python train.py --arch="coatnet" --model="self-supervised image encoder" --dataset="photos of plants, animals and fungi (iNaturalist)" --train_examples=38949 --image_size=32 --crop_scale_min=0.4 --horizontal_flip=true --color_jitter=0.4 --method="simsiam" --norm="rmsnorm" --norm_position="pre" --activation="reglu" --mlp_ratio=2 --head_dim=32 --fused_qkv=false --qk_norm=true --layer_scale_init=0.1 --parallel_block=false --dropout=0.05 --inner_norm=false --moe="soft" --num_experts=4 --moe_every=2 --expert_mlp_ratio=0.5 --slots_per_expert=2 --shared_expert=true --patch_size=[2, 2] --depths=[2, 5, 2] --widths=[64, 128, 256] --projector_hidden=1024 --projector_out=256 --projector_hidden_layers=2 --residual_init="scaled_by_depth" --optimizer="cautious_adamw" --lr=0.0016 --beta1=0.95 --beta2=0.95 --eps=1e-10 --grad_clip=1.0 --adaptive_grad_clip=0.05 --cautious_weight_decay=true --steps=5200 --batch_size=128 --epochs=17.1 --lr_schedule="cosine" --final_lr_fraction=0.1 --warmup_steps=260 --weight_decay=0.1
Rows from block 6, named by matrix and row number. Each number is 128 + 32 x the weight over its row's rms, rounded and kept within 0 to 255. All counts start at 0. Numbers have three digits each. After the name is the row's rms in percent of the matrix's.
# convs2: project pointwise conv (model.blocks.6.convs.2.weight, 128x512x1x1), inputs 0-102
convs2.1 098:167165137118137108168059153103146134178111148179122109112163135177096120145064166122077132058112156198159090131118175159218130129138170129188126197131153087075134110105162126114151154112163103108143098162081104136148141076135166116116128137087133138108107173137142127110119095120123180112138102157159159151101
convs2.2 096:103130114065053073075183064078099100136170143114150054071134125064142120193109079141107169134099137109080105100065082129111158150096158161084110071151108168123126141082200205127100121146161156146128161117108173109205104147116144121155153112078125145120164135171057119130154086132139087108120054106096089092092
convs2.3 103:098080108177137125077120066155131115112181147045157163137150160140156116103172111118121140163109117078092159108163143145042123139140149162046153088203127166172163122086200159157153160116137152146126109124164151179085180055163123137144180164187177136110108120166128143134122143169102140220186123136126125141145
convs2.4 097:141107139120100116064206081097130165130151110106148086145134157102161133168076117149130144169106066079095127076071084115131144142177127175061135088187130163153178114069219214158102133134120139169143152106133118154120143100107154133204171125141149145131192133164102114143158106129097087169120076133109088124143
convs2.5 099:126145109131113158136085190115144115118106136174101100112122113184083138102095121121123120066139187200174141123127158167165127104136125107204113132104122110087087166167100067142122124135123168120112142125104118133111074163142133114098097134081086128076097123116168133091120121134143137089113166140116147149119
convs2.6 100:138136171160107141132111092164093112072097141105080156159145088122157147135105122117165134173158113166146168136187122111119086119134089077089127101130135094155119113167036138125110104090094105087130188096104096093107119231172093099100107139134111085167116110097125053112170097095121115057139173089144153094110
convs2.7 101:155212178124162101095111133088082151145179070064086129109100153117125132103117101137116144094157133126178157128186193062167167159152152115065142159143124084126180147119148091097120137120125147140110153110134058128113111131199147090150144122128117069121150134147154088127164064155150113152159117191155157091134
convs2.8 098:121122157139078142139152096109087063139097099126085110106168105066169145155126133149152071130098095167111153147091106080114173145118142092057158112117145119148162107147083168125090116102110125086135164075115121113124061179144146137117151111131112131141151097112111091156179095129128066061200137106115076118135
convs2.9 099:132169086105109077095077168058148109173152093124121135145149165119089082150146111159078175165110166126117100089113169116121154098125166157117172131163151145097114132070204123129145154128146128189118021154172130122114139101115188121191158118109144135155101169179167197085109113160117164219092092192122119186155
convs2.10 098:123115174142120142122216051152126106101121139110044147129147120126166132119107138136167113130141099127151143176147106135113114136143135093095151112142122115160158110172084150095083123118119099137162159114114127110108100159147070119113085123178139154151117096090124085148154109076111118069179144100131142124119
convs2.11 100:127171138170108133131146072153105119042110119092102177136141109040156114129145128143176152158143125117149199096165116082088142188076096095074163033115105160165127115128065106119133125152109138134115168093119120108099161153139079118106117098127119086158128087086120081152133119144140087107125147122105117138117
convs2.12 105:174117156194157172130100172141135090081106146111080147153126140168104130119132173151145100114127099147163133170183157138158097137201086092158122102110138128138141121149054064142109135143103101139115114091143076101066146152179076138100073159180123122174151075082122109144127178098117120130185183120133166133087
convs2.13 098:110110187148117134116199065129055140132117110092093102126120121055199124131100121134130128132113077145084185148131113093119166163117056056034133089126104150163114126130126159101129135138160130133126188098188149130119095154135093136152160116121149111154159098140131103109193113159120046103152121107162113126125
convs2.14 099:109130072089137114175081157116122199149114119159201110134082124142093102143116119076106102152098207124143112130112123106094076138098130157099079145125121091131095153161164119123114181130147128093128128132191157115152140159106144086111131087096083112085098174138166131073110122174186172129115126160195110119110
convs2.15 098:110053119060104154124128144097143172193151109173163076103163124139141129177100113092080097103094076082077089159064109151159134094206172138148136132172181177100182121106160203148105101148160121108130133136084162129139112114047172153129139130143145204100157176119065156140129130112101153137095086121118071171182
convs2.16 101:169096113078046124117189109134075117076099106164129148108118077075106130140173104110156146152113167164135158111152124156102115166111117090090087066135089139184116115145101084109102125121094140113128159055175083095132147160113125148131106087084097088129116117062134087065176089131129058037093144135138090095119
convs2.17 105:102108115019055126146136153107114132135109148190153060117110115136162135159132113102108113107105154140139103127068136145121120083112138164183146115136142123130114159179116143114149108131121158099079137169147155173176102145055146133113125105060077126121151159095121143090106098100163140065074121111140107115116
convs2.18 100:078106075101078138145200092127135107109065178185171070077092092070134112121150124094168119141117133133124149117147102193115135133096039084116135094147153129150092153215087138125181087128083140092145146146107108121239086170106123108094079108083138102110095142105085119094136133113161086088086153087140108111133
convs2.19 100:111104150179186100128087124107148164172163132072144139162138160171138131116110153134094121148119095068092109109163118110168129130199131179141121173151136157118181139097201162148107150157169116153147116116093115194058142091110132160141160146169178140142194118207133130156127198135131141202158134128107146133119
convs2.20 100:126110147133146132093164101096062172137175103101147127165132134089155151140109098131125131190136106077123144129125109118116156163174162164050151109170128156124195130065210144112102123105147096141120140081176065151119153114124150181186207148117138147143142137142092131180175117153124113171167102158090113151138
convs2.21 097:078067103125110134148128087114109150107181130080175129137138155079197082155164116098161102154084087049043105103099088158036137167137114133099185058195151148147144146077176195127147140123125108145146133116117159105159131093113103202145156108177173147134124116153082135147112130158092121188118077071071054150163
convs2.22 101:145128154175167149154125110175157124071093077128091196149143076153123134088123146118169127102158180164168170168185167092139096121117101049122133066089113099167097154152091090127136160104072090135095174100104098131076127152193078084116074134182094090147093121134152100158141122131145115093132216089139176133104
convs2.23 100:128032136165143159075161091135139136113116107066152148176128135133185146135119134089142114199113093072106108124153084125093105133159118131140171082164131186137127110089165150157136163110154094132114161123131127148058112081127084127160172172214141118135199126126136128179125165080164141223138143098121121163152
convs2.24 096:159242166199185119157091162141122083108093120096087174109119112143104177099112142166145144101170181143188218139182177104175107136088104106127130146117116092120095130137074041132114102137120143119101134071106091134097127137161116087110108137156108109137117071082171105101093109125126124117158160128143181120114
convs2.25 099:136073133120162176109133106100117115194117112141114076139159135179114124147089153110130131139107103106087061154058099171183111106162142174180148168164189162105169164143142183133106076103158112135162142147118154162135115088108194203152145167135165204101159154166101119111111201125102175212185103105105090152123
convs2.26 102:115144063108172135134078153120179136149166141141169096098130158150085131147114116126075150135140119072107091107091102148096122050128150187164144164136145132114123167111191177152156113128155158124108114194144146177123128124056179111106181132107135189103095177173101177104061106136143177149111097127138109134142
convs2.27 095:109058119127116152129172139121113133177119156109133128159164127122152125146135166138143106169098085074082069126092096110139109110199126140150126121141183168099151118110081184180088122154125143089109109126120136148120139137109151144109109158195172177129208129073080113143110148084116095128122107055120062127135
convs2.28 098:109114089122116137102152146123111204155181169114168117096108154128157157143145114139120133144149093076064087104095098115131133145147162206146125132183148189120178155083220161150122120180202167147128070155117133161174167071125195172136162141134170173088149163175086164107112128138113138181114084132073078156131
convs2.29 100:085147137074076075103205053119104120112142126117182099118114123084120129155122104131148166145123115097077172061096099104043174168072113128071159113130084163144106129174166184115092101142130192158138183137131140110171128168103117090135152147097123120129122112115101103106153093181106096111096138127111075124126
convs2.30 099:068114116140080168069213036176113096116101147146170088055109130070174112119148146102118127128125086084095155096113091167090146121106116098091100088151096102161123139182065155136071109076124156104113163152124173102174100168146082122120140108106115162154065136085100135125158107159147102137142146078114064094155
convs2.31 098:107065110130158144140111121130157084128080166140138127141159141145127149104124150118135074138123129080118072155129121118131100096199152123175098135154155164084188124138102185154116103117098091134144123107098119148056119118104106157097135166134157148143189170120120163152108169047104140157127173090152137120105
convs2.32 102:067093119082111177121179117183167101159129139160181106142152151115114148108154136119103139164121101075107088094088105180131099106169128138167136113133125198129092148142166191157122111135145136085135114222127188146156093100079139139160189153100146218139098121149116165090066128165121157165114100148135078149171
convs2.33 099:094122050093061138102195082117150143172106169173170052078115148093131136143142119127120154118096108071101083091037085142042147107132130188160103100177143149108118124160183186133135053128155132092120120163140186138179139129069160112136159159146136214097138159157095148074074156105124089133120058080119088163134
convs2.34 098:102090115134061139126189081169124125120110136141132105107150126079127135123139133093147149139102111083104201133137123160047133188106091113090141055125111162173078124169064134109104078121088130120111142138097166135157119153108110162138090097145158146141119108106085046090085083112139086045147175066109105129154
convs2.35 101:123133100092156123100127131140196126196153166151176096112141166188071120140100141099096125132141160085099069130065130143179115085167154160195143126142163148124132158100210170136151100145159144115149105172141151155130145092082172115143131139071167165128091176147115170069056185167112170181103077107151117134136
convs2.36 101:114121095079065144145149107112119135114101159195174073093154110044136139143120109138142110099128145131120150119077127144141136091090097162184109133134131154123131136175096106109161099139109162078058124172133147130201109169099138116062079114115081161083115119092088122095120117117140114059090146118163098121153
convs2.37 098:131119112121189098160085218110116175126182087117141131158118134119106096135135139128115122149163132115135143123138140088145146116163175136136119149141112126109160120041206143115130173156167116188100112095150128117110154079173175145199183126129164158146150179168170159152125144170147143218107138191114128155105
convs2.38 102:155127142121141114105101199053112170181135101131138126054110126143101125138106073131088155076127116123127081135094132129173123084141177172150119172122122122111124158090192151106141110175178134138133096143149142129161164105138190098149129151135130139072150170161137172124148113151130136159097060182143127146100
convs2.39 104:128056078138126182141078123198141085161117166136163114135147145185125089099162143123130098088129130128118087134125143180165083075149114142207113152154176118097145145152045115159143115100096135120115092142112172116110101115124114177101101145140129161142112139117120137138108188113132139142143163098149140147125
convs2.40 098:155145173174197142141086220086140131110112127084123148153098123179099155099122152157112116096167134191168103138165198098185115106162178145160136189132134119073171075088145095132137168149138106166127073081093107142073102086155167123146150140173144070164149159134184152159114123149080169155154104194132169138119
convs2.41 099:142129182157140138101178132112044145132145088117065129168146144112153135111117110108144120119139089158099158138157101089141163177156112091049129124125146130122149066107098151097116142134101136144094127030121086079100128104136152178153147130113101090164156129077090116201175114111137130134167086181149136133107
convs2.42 098:063137132030070123130179103098115110133116140168135119125111118065127140185150102085160143164095157123110120109091116126096174160115099137138116101117103158171084145171121160145125076112098157069113182134087143120180130184108150136089120148099103170127139126076086116125126154080147097020093063099143023137132
convs2.43 093:135219147160133126170108146140110143141096134146086159117129101160084131095118121140090127103144163192169158124151158117117114115101084124156115128135077139097073129198086088129141114168141149119086153140140136118109161168149145077116119110087101102101103075130164101105096135160128097082101154137143153075111
convs2.44 097:143162148144146166162115111153106073085132150090077189121144124141126122117181123131155130112157128160156158157183157138066143131068051098094127106112105086147111155198057041091194129084052146125112111130111128103113120168128095111087118131136087114137055066109132120132109071115159122048141176107111151091122
convs2.45 100:129072136165157138083159066122148149130183141070152162154096136087195145125165155106133130194146105079086134099154091119100157117138130150058159052217143171156149108070167188151124137161184129144143104142170138134086154105162122180195156178152135175165145136142093100134128152146079122168169112118135092131148
convs2.46 100:181145179142201152171062169114160126136106123121073115114146112206109133064120134149142107088147109162173122151140150114179125105138151125120104190114156055105118134124100076134110158141140061104154065091107084141113105124121119123122083144150124099105161150132170139127142126118143166168151170156147197067110
convs2.47 098:142177072096146135169149151175157135147089200150150138132099122145094108132174120148110179120157168117142124077085150162112128098063092163165156130113102113137029183126117104140140119132142155112112073217143144084164134197115135111109105120126108140130078135133140084105081089141150111112079166100109118154170
convs2.48 102:152124172144144138108102165137115096087084167122068154146144100203136136102068189126149066069139137197196118165162162134152108087155132064170151177101153091123154121150020131104135116098086078107137138091098105116098079162144047113082076153176124131142078131083158122139132113102121146113155162081151149101119
convs2.49 104:143090087042131112144088147069152134135153146157163067088083144170111127143131138097109130105118174124102079129048152170163106087136139161172113178126135126102146156151169157139140110108141123096107109182103180175121114149092169103110140122092115144088113179157103163074080187156146162118090064144170119128117
convs2.50 105:158109193182180170173074178160118120156084106093084142159144118155124155112137177137127092134129123204160085178151183146193060098178155134146126210116165101074161071130109108136115114146127079104135103109113098132059117125144110130149141143158122093145133142106147131179088138086122181131171156170178179118157
convs2.51 100:133105078170153165115164050207127077115123164098170176102139161091129120106197186116149173169123111080113145111167144150033077147098052122142143086144104113145103136177070093121132123118104132113144088163095165105118114145138111153104103114171137154149109091132105142088069135127103123146137174051115135130114
convs2.52 105:130150135199130171109122080187128130086158107117073175169139113099144123102160136126170139141122120131149160100190139100101160153119095096088145113149116123120125139157035102142106144108101137142121104096107134125074131128174115165099096101164139102175095058117123087161146126099100090113171188123110123117132
convs2.53 101:139179165167129139161150112136117056063118139093024144159130085133122128066104101132174112089148116195180174161140153112131125139122129050125125143090152108106108107172023111075127124150029115110105181081076111111136122179155067156085095126148111102103084084062135117134144085083140108033139176089155132115094
convs2.54 097:140064140168174122102101118106142157148166122107159132157162157167150122155113139132137136162161092116104097144108084112089180129185170168096139130131138153127184078097198170165079129134164098139157133123141117173070160083134118197166191129166166163139151167153100135168114160133086176239172085113096120142166
convs2.55 106:143168152171159095060134118096142160143170124084099150158125157127130136110132156153092158093161134126109160093191128048097126144130144171011130144164119142149139115075201147146105182129134115188156129106161107121095182106149129124161135112153139091132111125193122107161149118190114143183134114134114108113142
convs2.56 103:096169092085129101106124130105111174191202116119192106115129174107138151163146118113098162120141108059102106073107074139127145131146129223110154099182107164130154153080224188140098170160228130149159088148152146125134171080082162123185185132112146159085160139188098159125128165141152124222100076121109087158133
convs2.57 099:171213123078047081131105142117117143128091106195115134110093080087087144115115075146112095072126172182136146116129113123152131111126144083141111147073125109111122163174112094144167141161091149103101141158151173081157144141117163114094070089084089133142088113082127102062102100121152078037091138111116145128142
convs2.58 102:139179080069091140147165152088141110134126132199140051102104092089108135156076096115147124093128141156157108152094148143181122125114127109170131127120172136120139151163071139117136117135138170093092148128126152116254118162101159124093122127034110122118085137062118124109134116131124139005115092137123085115125
convs2.59 099:109175089088150094126127181095105198155153124168123138125144167131101121169137093127062178086132176097140131080081140132130167148106125121095118146133065114140126138125199122110133104131144146150113102167148096161125165115139157062161135074123118127121105167133150169096097067176169122161114125151093120121114
convs2.60 102:131120099061122127142093206089171131148138154160181099080109128168108163169117120130116115160127195120140049119093138152120116094107174131150111182125124127111121131112195166144152148138168159102126126139186122150142097080075164121121153102058121113076126174140136160095167141161157138105092081164178141053118
convs2.61 102:093082129192126157124182106163138081122156171103121137180139136134138127131154169129184119154159067118118106167180102154109134126144081108146168086147160118120164106156090131137072141097105123122152151107103149143107114117174118203117150163174143128164149110099105116163116155109102112141160134099094126179119
convs2.62 100:098057140110075167106175112098086111162137152161156084136134107087150120190096128138187120138069112125061052147094051157145147146188107152136156121189139172119157139121141225162084083153124165113086156123137182110159112072102164144143108183091127171124198134124070130143131149067074135156090050077123087129134
convs2.63 097:137066126153188162061151104135142149140129121070121156150154183140155166150095132117127083156105058093111089122141104136142110124152149164110135134175163147132199112078163173144088135138125098176132131082153130144061135068123083183197130167176148150115172127159088116133171145106113107192180089141120138105129
convs2.64 100:155088151144104171084141093130140101111106130111121136142164098116141121106110174122190104134084130126136137166143118142149105134127095086163123108123155134111143135190042104130098104091083115086144165105127115087085094160137082168093065162169124116143120138088119092142148117071111134061147165095173122134101
convs2.65 101:081135100101078167154186095164109106120088168178120131082142131086126143115137113086133092107102120141123140162128137174087101123117088134174127098099147120127067130228048133151151090121103130067119174161096157123187122165120122093071070080108068175106103119067115170085090138142133111057067159086160123135123
convs2.66 107:129085112074106165135107161113111133156097110188135083113124108185124124149123115144126108080114153145134084148050123200189143084133123126232124171112145119098102153167118121120155099141109158103115141156139134158132086156074170123100128132102122153098118135091124148074109147084144171063091126105149118132122
convs2.67 098:114078117181151142089109189099110120199165125112147124145118122161131146140122185124096106099129137076123089134112109117177138102206162175154134126157180162098199107068193163136161127115165153129106105117156133143129160060090159161168174154157138147119171189130121168156101156119081206182110077150115088157155
convs2.68 103:115231080101079087162137114115129131111107112134143131079083102055121123130157077164147172144102150127126173052128091146062156152084079201083124091114070125153086155181154111153170175136121120129106124124141151104164167172142105106136140076107111065132102137136140108080130067150150104057112111166129091125128
convs2.69 103:152091131151151128121020173084129181156154110125149158150143160168115139105148163180129124123144121123152115120128169115162092141169179170151131184125134110103112120064181091136172161102179106194149053073152118145112117069114154123172117150169168143155172182177141136163099108156098187173149092201141132129128
convs2.70 103:079096088119103150130131148145128102145129174165184115156132124140110136133101167104134106121121126113069078134069093192117109104177128172180146160110136142126125138165141140146091079155126179098103118192152171132151126146082142159100117128082115155100128108107112169077063175081096148114108146081124060138123
convs2.71 107:047114058022082113113158134084098149197125143135183107105101106089141159158153105090112142127149151080089123084078124128132127110125127128185050134164116173139093138089188177115136129144161149104136128143145169130203136148096134115141162129082135146098132133117068110098114155158164163083106038107125054121142
convs2.72 101:150124126124137137165066194144170072157099145191105127139125089170114152148167139104113148098145170191150110148111165160164085098131106130228126175077159144110128165173057082146163138113097141090090110143128136127138085161135153087097094095112102110125101120088119131098088146105152158059138149117133152141129
convs2.73 104:127096102103122116141085205131128090143104118188117115115174133188118149145144131140136089070116132160163090194103150155189062112158130098222130204116157096095141140170097122142131109160120149081127120138121133148142134141086173154111111124091082160127154150094093130104112117087136174075141105106132184113129
convs2.74 099:125110077082066138084162106070112119160166095139163105125118151031156080178136099112121160163129094070050145087093096152112157150125119183134134139150136173116147121114199184135127106165139151136112121158130192146192138083073158149153166152101148143107159137147080123110107139156108136134102070110097058189142
convs2.75 101:116226166132106065140136132110128135116105099123092083078117114102142106124113073143119135116118132160138153103123171109113105144078128131045162148115082064139101077097163122107151153131123116150117111109129149091170131171155169033131092094066138091099064102124182124096122091158154105109083154147116139095115
convs2.76 099:151140176105171129152052192101146154148138123142137138119125159176116127118100185134080130093150126127122083157115172141146074076159155176199139179143136123102154110127158088168167180144171120167153067123133082156087156075110124123151130148124151118100141139157180146137103166136085193181132130174123149097127
convs2.77 098:092149128126046116106206094141113115106131134127150135088105111062161104134117083129178115157108123117090167108143095105112176178090147091076132049145051132205107135127109141148121102117119143114114190158109136102159106149131093112132143096111120136091131053107090116139142110117104004067108059092082061116120
convs2.78 098:178162121115180128152079191102151181150127118116110151153110161173070144144175131150091126122168144187126124133147184098202101120124200156127147192119109098080154126086183067116158163107125084146119075124101100112080135116151168102151150122149122098126147146178158171161095100132071188194139107204119184116101
convs2.79 098:190163182169167112134060179115119144125144110095104118127131159173124167107106140168118144133172127182143091137155141075165170098122130143157095186131132091104119119091184084130130160139175125136144081114117081127088101081136163105166107155141121087097133156193157134173097102162103208199143173214154165130123
convs2.80 095:113070108117114151106133070149160135114098133124161137161139108094182121108141161107165118139109093097117153165118103155106079132128096149095126092118132142156111149176072146137068115121068145094127148118097142120128083125135106175139104152183136150173132154093119090120111168100104137111169159043102070142130
convs2.81 095:137153047089139105121092178102171203139164113146187122112086114170087115163149100134096152114120177179134120149067154162140131133118182158211095143106112126108112137135171122123138101150156173128105107146123111128162153115127182120155145152074131109084116191139148168108108119154161171134079110162146130134161
convs2.82 099:129133140138099149179118138146121125067084112123119157154163100104139133118133108119159085114127173198150145143158140141098113137095118094131105084090079108145074143183037077116179123121034121095149162122113108117123169195139072089090103135151092095164093091086144125127120089120167126062152203118131172077099
convs2.83 095:127145147087192100165065176121170173152142096121131168147112133176086114155121126148106148108117147134174098135130178144145093090119116123186114180113173136106131145122174099161158129167125106148128096147140112138149162115119148079113139119118099090124154157185168167134129156150180201109116109156152200126116
convs2.84 099:141094139126190122129079192129175119150132140146113141145155130207087126140129159139099124072112098119152088166100141122238111064156190154206131179048171090079128109112127144157164136138154142158122115143132098152126086114102147129111134165149126181086161131146153152146101177131116187177093116160152154109106
convs2.85 102:129175077108125102117127161100151139182160121153175112115135138134112117162139087105070178140096119074125102091111097156121144114136159190113098136153110116121137171108223166121148113119205176166131107210146163150171161060093185105164181135134128161108148151162121128089067149159130116215085079133099102163169
convs2.86 105:160144156223158135123128077161141133108102125080080154143171152132121134100130154133180119137135083148141177135205160132125130141122085116091144100150142139143129125133054101158123135119112095128153129087113085099059165152224077114135108177198135107198107076121168092150142134116097093135170153106102136132118
convs2.87 096:144108168165201157119071152125106153146146141094069183140148141180149150122110133138118128122110085113103112166162163105159117118187186094153144136150125128092164090066161135156136140124125091161118097119134058182047171099126088120122128114174143104150134112167190129172171171121133138206143148164133224125119
convs2.88 094:088085151112071143039200024123124116145112168129134121114133134056200086147131081110150115133090069082052149123087028139108121150125076164100150119144110174121125128110147206160080105109129125102111167141126153142142157120120071120125116143127134164138156103086020130117117120122096061130133095083118082149166
convs2.89 098:066129078093132101126135166126153122202148119136167059121119127143104101145182088096073179150116130057082085109062139165108122076158130185096136154156116113132099140107230139135129093075176130111136072168147164162157110107083198116156175112100133173116111164174092208105093144188122147186095091137127104158154
convs2.90 099:162050171171186124147095139158151115132162110101105176197151185185097138097153183140156127155135120124145106171150136151154102129158115154159130164113150134064156096100128130139154118157134090139120079089139079146039115079156083203141132178230103117156191129132143113177149168112158196207173122143134174142152
convs2.91 102:123158094106074159114212078155110145103123145151167061119107109039118097135148080089120158116129136115127167104100057147045141135081077122090160081123079160173121142144099143121121105125105141082138187138099172102179181177123123100122111095117066145089140119088084094075128094151148099071085142075126092108126
convs2.92 102:139125099114157112082124128080123160167158101060122135160137160122173153148098120104097151130123109084082095133118089108154144136129184126089111159168133212131185103052237159132103155124183129195149105094139142130113169106119147155185197106112157116100182158186098132183156112143098122203143053156088103145108
convs2.93 100:118149103083113123074147148093098183132161127114142079067110157068144116156069048139125179152118119093083087069101118112131163128105181172089144125177096122125104150074234160098147127134219141095136111155167137128174135107093174112181161116111169129075164160151102153102192089130167096139066092152104121122165
convs2.94 100:149146163138095148173173087180122100104100152179105093102144109132092128143133136130180129120134153137137151160148134137123118114103084039151135096116105114123085150187053117113151120098071117093118175124114119106124079162144080104060071099123063109148090092043140131129148119087161112063109207098161148118109
convs2.95 093:149205175138150102158081215106146141138106099141110172109101097196065132129130138142097156126149176194178119084149185077179108122127144136147108188055148088107118104081125110143108179113132125164116090148109117124121147119136154078134125077111083127112110152182151151116100115155159143144126126183165181102108
convs2.96 102:136119175061066128116141157012094170125116081156078069096162126106126149146089085144120110118110147195119127154111121091159143144113177087084119152084127097117129119117171162105108138177143157131107147077146121131175091113102132095125169144042127089092111158110128106109177087095132095132140106165168134122143
convs2.97 103:171241147155114102104161089128119122088109114123137135093134134073124153108105109145136169128132147135167221098150146081071179174053110117033141073126048121156117099145103099102151161110120145119160157112107111069153107176147108087133146068111105106131071092139123129119138056144133079107136125116080097077133
convs2.98 102:140099164118130134141076210071088116128152113155112053141107120219064134158091135074081091079131170128146084150096131137218102093141167112208135156164167090091161145128156137118140117146144121141133119126093099147123122108121166151121122174097102129139121171119138189147127144092114175154114119135137175150111
convs2.99 103:094098055095108158138200073160177163115129159132197147112098142105140111110185111106098159173128104036079130112105089182024086140114113168132134064147090191107026168141152157166140157143158138156118144178175192115123165094103127183149158140109145130127116158151110162104097154153133094207087150056136095158155
convs2.100 096:148148174137120110218095147184113120076084099145064168121139117134116143104115138139138126136138192204172147132199222084113128104094141078109093134060097080116112140153078073109138156145087104121142146117129093092141105171151057059118114098088110072134096089106162111162118095114134128070154197163176164082128
convs2.101 101:157149134167140136099086145099104165147142071116085095141131144174161110131085097146075145121123129152142126123140146082159170118161211148102156178145151154127166095031202150107114132170174127148121125077073099136111145089139134107117198137157141125118174145147164105165181146144145140137155109200143144166123
convs2.102 100:141136195178136132180091133171122105097133109139060140152126106171103137146084156108099108087135163195155120167159145077160137102124134039134129172099148105128170111172055125096093123109083087104125138080156065126083101187166045101119091133130084089132105147119174107122154111127142173114164187128171163089125
convs2.103 100:070084083057080151096160062123126090123147155157164102109134135086161112166148106121123112147087111080075100142093083168102125150156120107141176133119106173125114142161142202145096107132148165114093116137097170114198104117072146173107118168110127176140131143089081140108136184133103130146059116073123064155178
convs2.104 101:126158063109153039159066185129147177133136128111179138106109111118096123136153072109088159101128203116132124078071151113098124114112137179127130128138105124121096116130170098128134122145175142130098110137155129110164167144136167085119168082094098089073143146158109124087091093168168149162062089167130122104130
convs2.105 099:132112123096065118139218082135150074074073129157119135093089096080150155127178141101145121152127141131137155111145158133081106154093077118143137061089092126133079164166093093124133094104058110105098147122114167106146122146126098106086087096098108111156102105083126098103163096099126109071084171105119104130128
convs2.106 096:154213135146127133144138170099088123086098088097061164074129109107121139129133105153144160138168190196165187125172136103155166128079117119105140146066119044126096127146077041133156180123109114129077129095133137110153128152136121091098105143117076078120144127101208088115131093174139082060163170177142167096105
convs2.107 097:121184076135169134142067173161170125134134117111136128122113128146103116113173111139102188173150139114110085097129158138103085102111130183173142123114099126133093189098173092135129118141156153163134077193127130129175152132117163132116128106139128149134108140196121117106099137181143158170086132166113157151149
convs2.108 095:095080121121091146102165077080076152123122116169124052125155120089164105170088152105142104122083084122079087126064079145136154160167118130081149128164123179166146096151157135121112119149155148147128192150100135108191121140092124165156158118093139155105172143113073114114158134126135141110128108061101031130120
convs2.109 102:172154160160199096122079181063106148139170099089121146130120138171118129124118131182109117136145129132164104089148132085163148127119184154064136184128096116101176083079154124126150130141175104137159076063153080136098153119172155128141169137153163130134153163160159137153144135187102156180140086187132135132129
convs2.110 103:120144166176109111137127117196116081084065128140092153127135113115105153109115126137161112126126161185151172114180168107096147153118103058126132101114082101142101117194009116122121145103090097081150163121077103122122118185160066124071054143129092077141129089111161054127144109131154077070133196083138147084095
convs2.111 100:141246105080118101133108119085100166120148109133148099101080104081126106141140066139125183190138144170128208071107159100107145155069143144062150112107074124159122108093165091133149151160159117131147143125128105096157135178134125086125140115082123089115080140099134091098118069186128085107101122146141107115125
convs2.112 095:147167145160205119160060172138113175103121116095082162147151134221061140068107132179103145063134160160180110093190166092183110090134155134118146191104157079133112119123137071125163162159145071185151098094120106124083139106113142131153113140164131100101099142179176170158120101111132149175176144197132166106124
convs2.113 103:152065119219195178144099146215155115094129136083108189140156149189121147112168168074105114147140124115144103105160141139082108127164098117179153104106141124113125113155069095116109140154117116149153119135132093180054171137198114159123140139168138105158112091137194145138151140092164153179172222122140173127132
convs2.114 098:160203113139191122102058191136103129080162138108104148135119154176084140097112148138088147122168148151169137078145163095144116138152150170130116176137138155103122122121135063118136152159216125161123052143159105140068157114151177143155162151157131123125129173198147129168094096166127151195145136179133124136131
convs2.115 104:184111191231138151141081132154130121093094119106069185177151135162113123112118144136164122117141110208170165166184152098192111112171114121121106163121156111103186096120083079142110134118113121137131119071118086123038145108196074152122129111171128121170135112112146108172152142129124159145183160134142161138096
convs2.116 100:142076174140151178135167111144120080155086147142139131170143133159151156140075195151148075143093056115158109125126092140148119140159118112176109127117178112103169096157036156151064099121097158113164176135135082123142087123153144204117153139141125185156152117094115074114107159068127110119157108103140110124140
convs2.117 100:130089184181130122110153149090110146119137099089085126145093127078127121136135113139132135138153093150145137132154107063127149172136159113049138116151147122126165088072099136125074099129105124161155096070141111141130127111162105152164150135138152103136165121136095078175164187134091099132171118140156099133089
convs2.118 102:127178153146068133115162114169134071077103121121152149129141096100122109109143111112194102137142120128137188090176108126080116141061093092104088057106091108183077138151061138136136139088079133134104162111103108112120127196134051112083078100149141114127082065096143126098157091120124058104110164078122127116111
convs2.119 101:127109170130119121108144100135104120105087138130076106132148080146149144148108159091180073136130118175165133125138094113146122108115127056109143148060125110147149109206071123118122099087059118090141184120064124081121098195119078120128083138108063073137133124072107119170159124066110116026123130112116127062103
convs2.120 102:139179143157139100130135145131088172138171123103095122153107166132113097117102109148091168120154180098161131088146148078111166108112148121068139104083096103125124146073227169101112173117143116154121099163120147142121133085171128116155147105114146145079099175179175154145132077208127102165145112182095163127104
convs2.121 097:163189175165178123146104162140141127110118150127062158157076149147115115043099134160096118133145163167167168143188198106148079107140124120143112163119138058127096119145113057126160150126125104111150100074144103100093143145177083102100133116153117093125091112114182117154127125139159103128166186146149210131129
convs2.122 104:166057205171141152140068166112121130134097103143100102169162164184139109143123151142126053088139091164169075197153157150155086122166128077176123180117179123102196083138064105103073125140088112104122125074100100155114073100152099177093121156156126123163152171113170117157158156063107165113152172113158170134162
convs2.123 100:103178111159080071132160053186160115097126114120117144123132141109131132091137127143153139146118133146162213110162123126058142171065079129093134071088037093169036155163088102141136123130122129104109158179143113106087111177134063079134107107135074113148106101084107120103133111143149062054127184117128145130117
convs2.124 099:106191109070060099131187070103158104092129110162154132112088052081140115114170085092134154177123124101098170076124135179080208161080111138085119059150072139138049180148180150151157122112149138114138150194144146119203159151099125117129076094078111107142086068139092150112137079140162074049074100136146068125148
convs2.125 100:120152125141145096090182070150130147092146106101130146108113129077155144129115122117150160196110125085116208096141115114066162170077115094028149089155114140175094120129121138123105162102117170132143156118185099092112137168131093135111138097141136118140129107132126102108154113135156059160099139119109102121090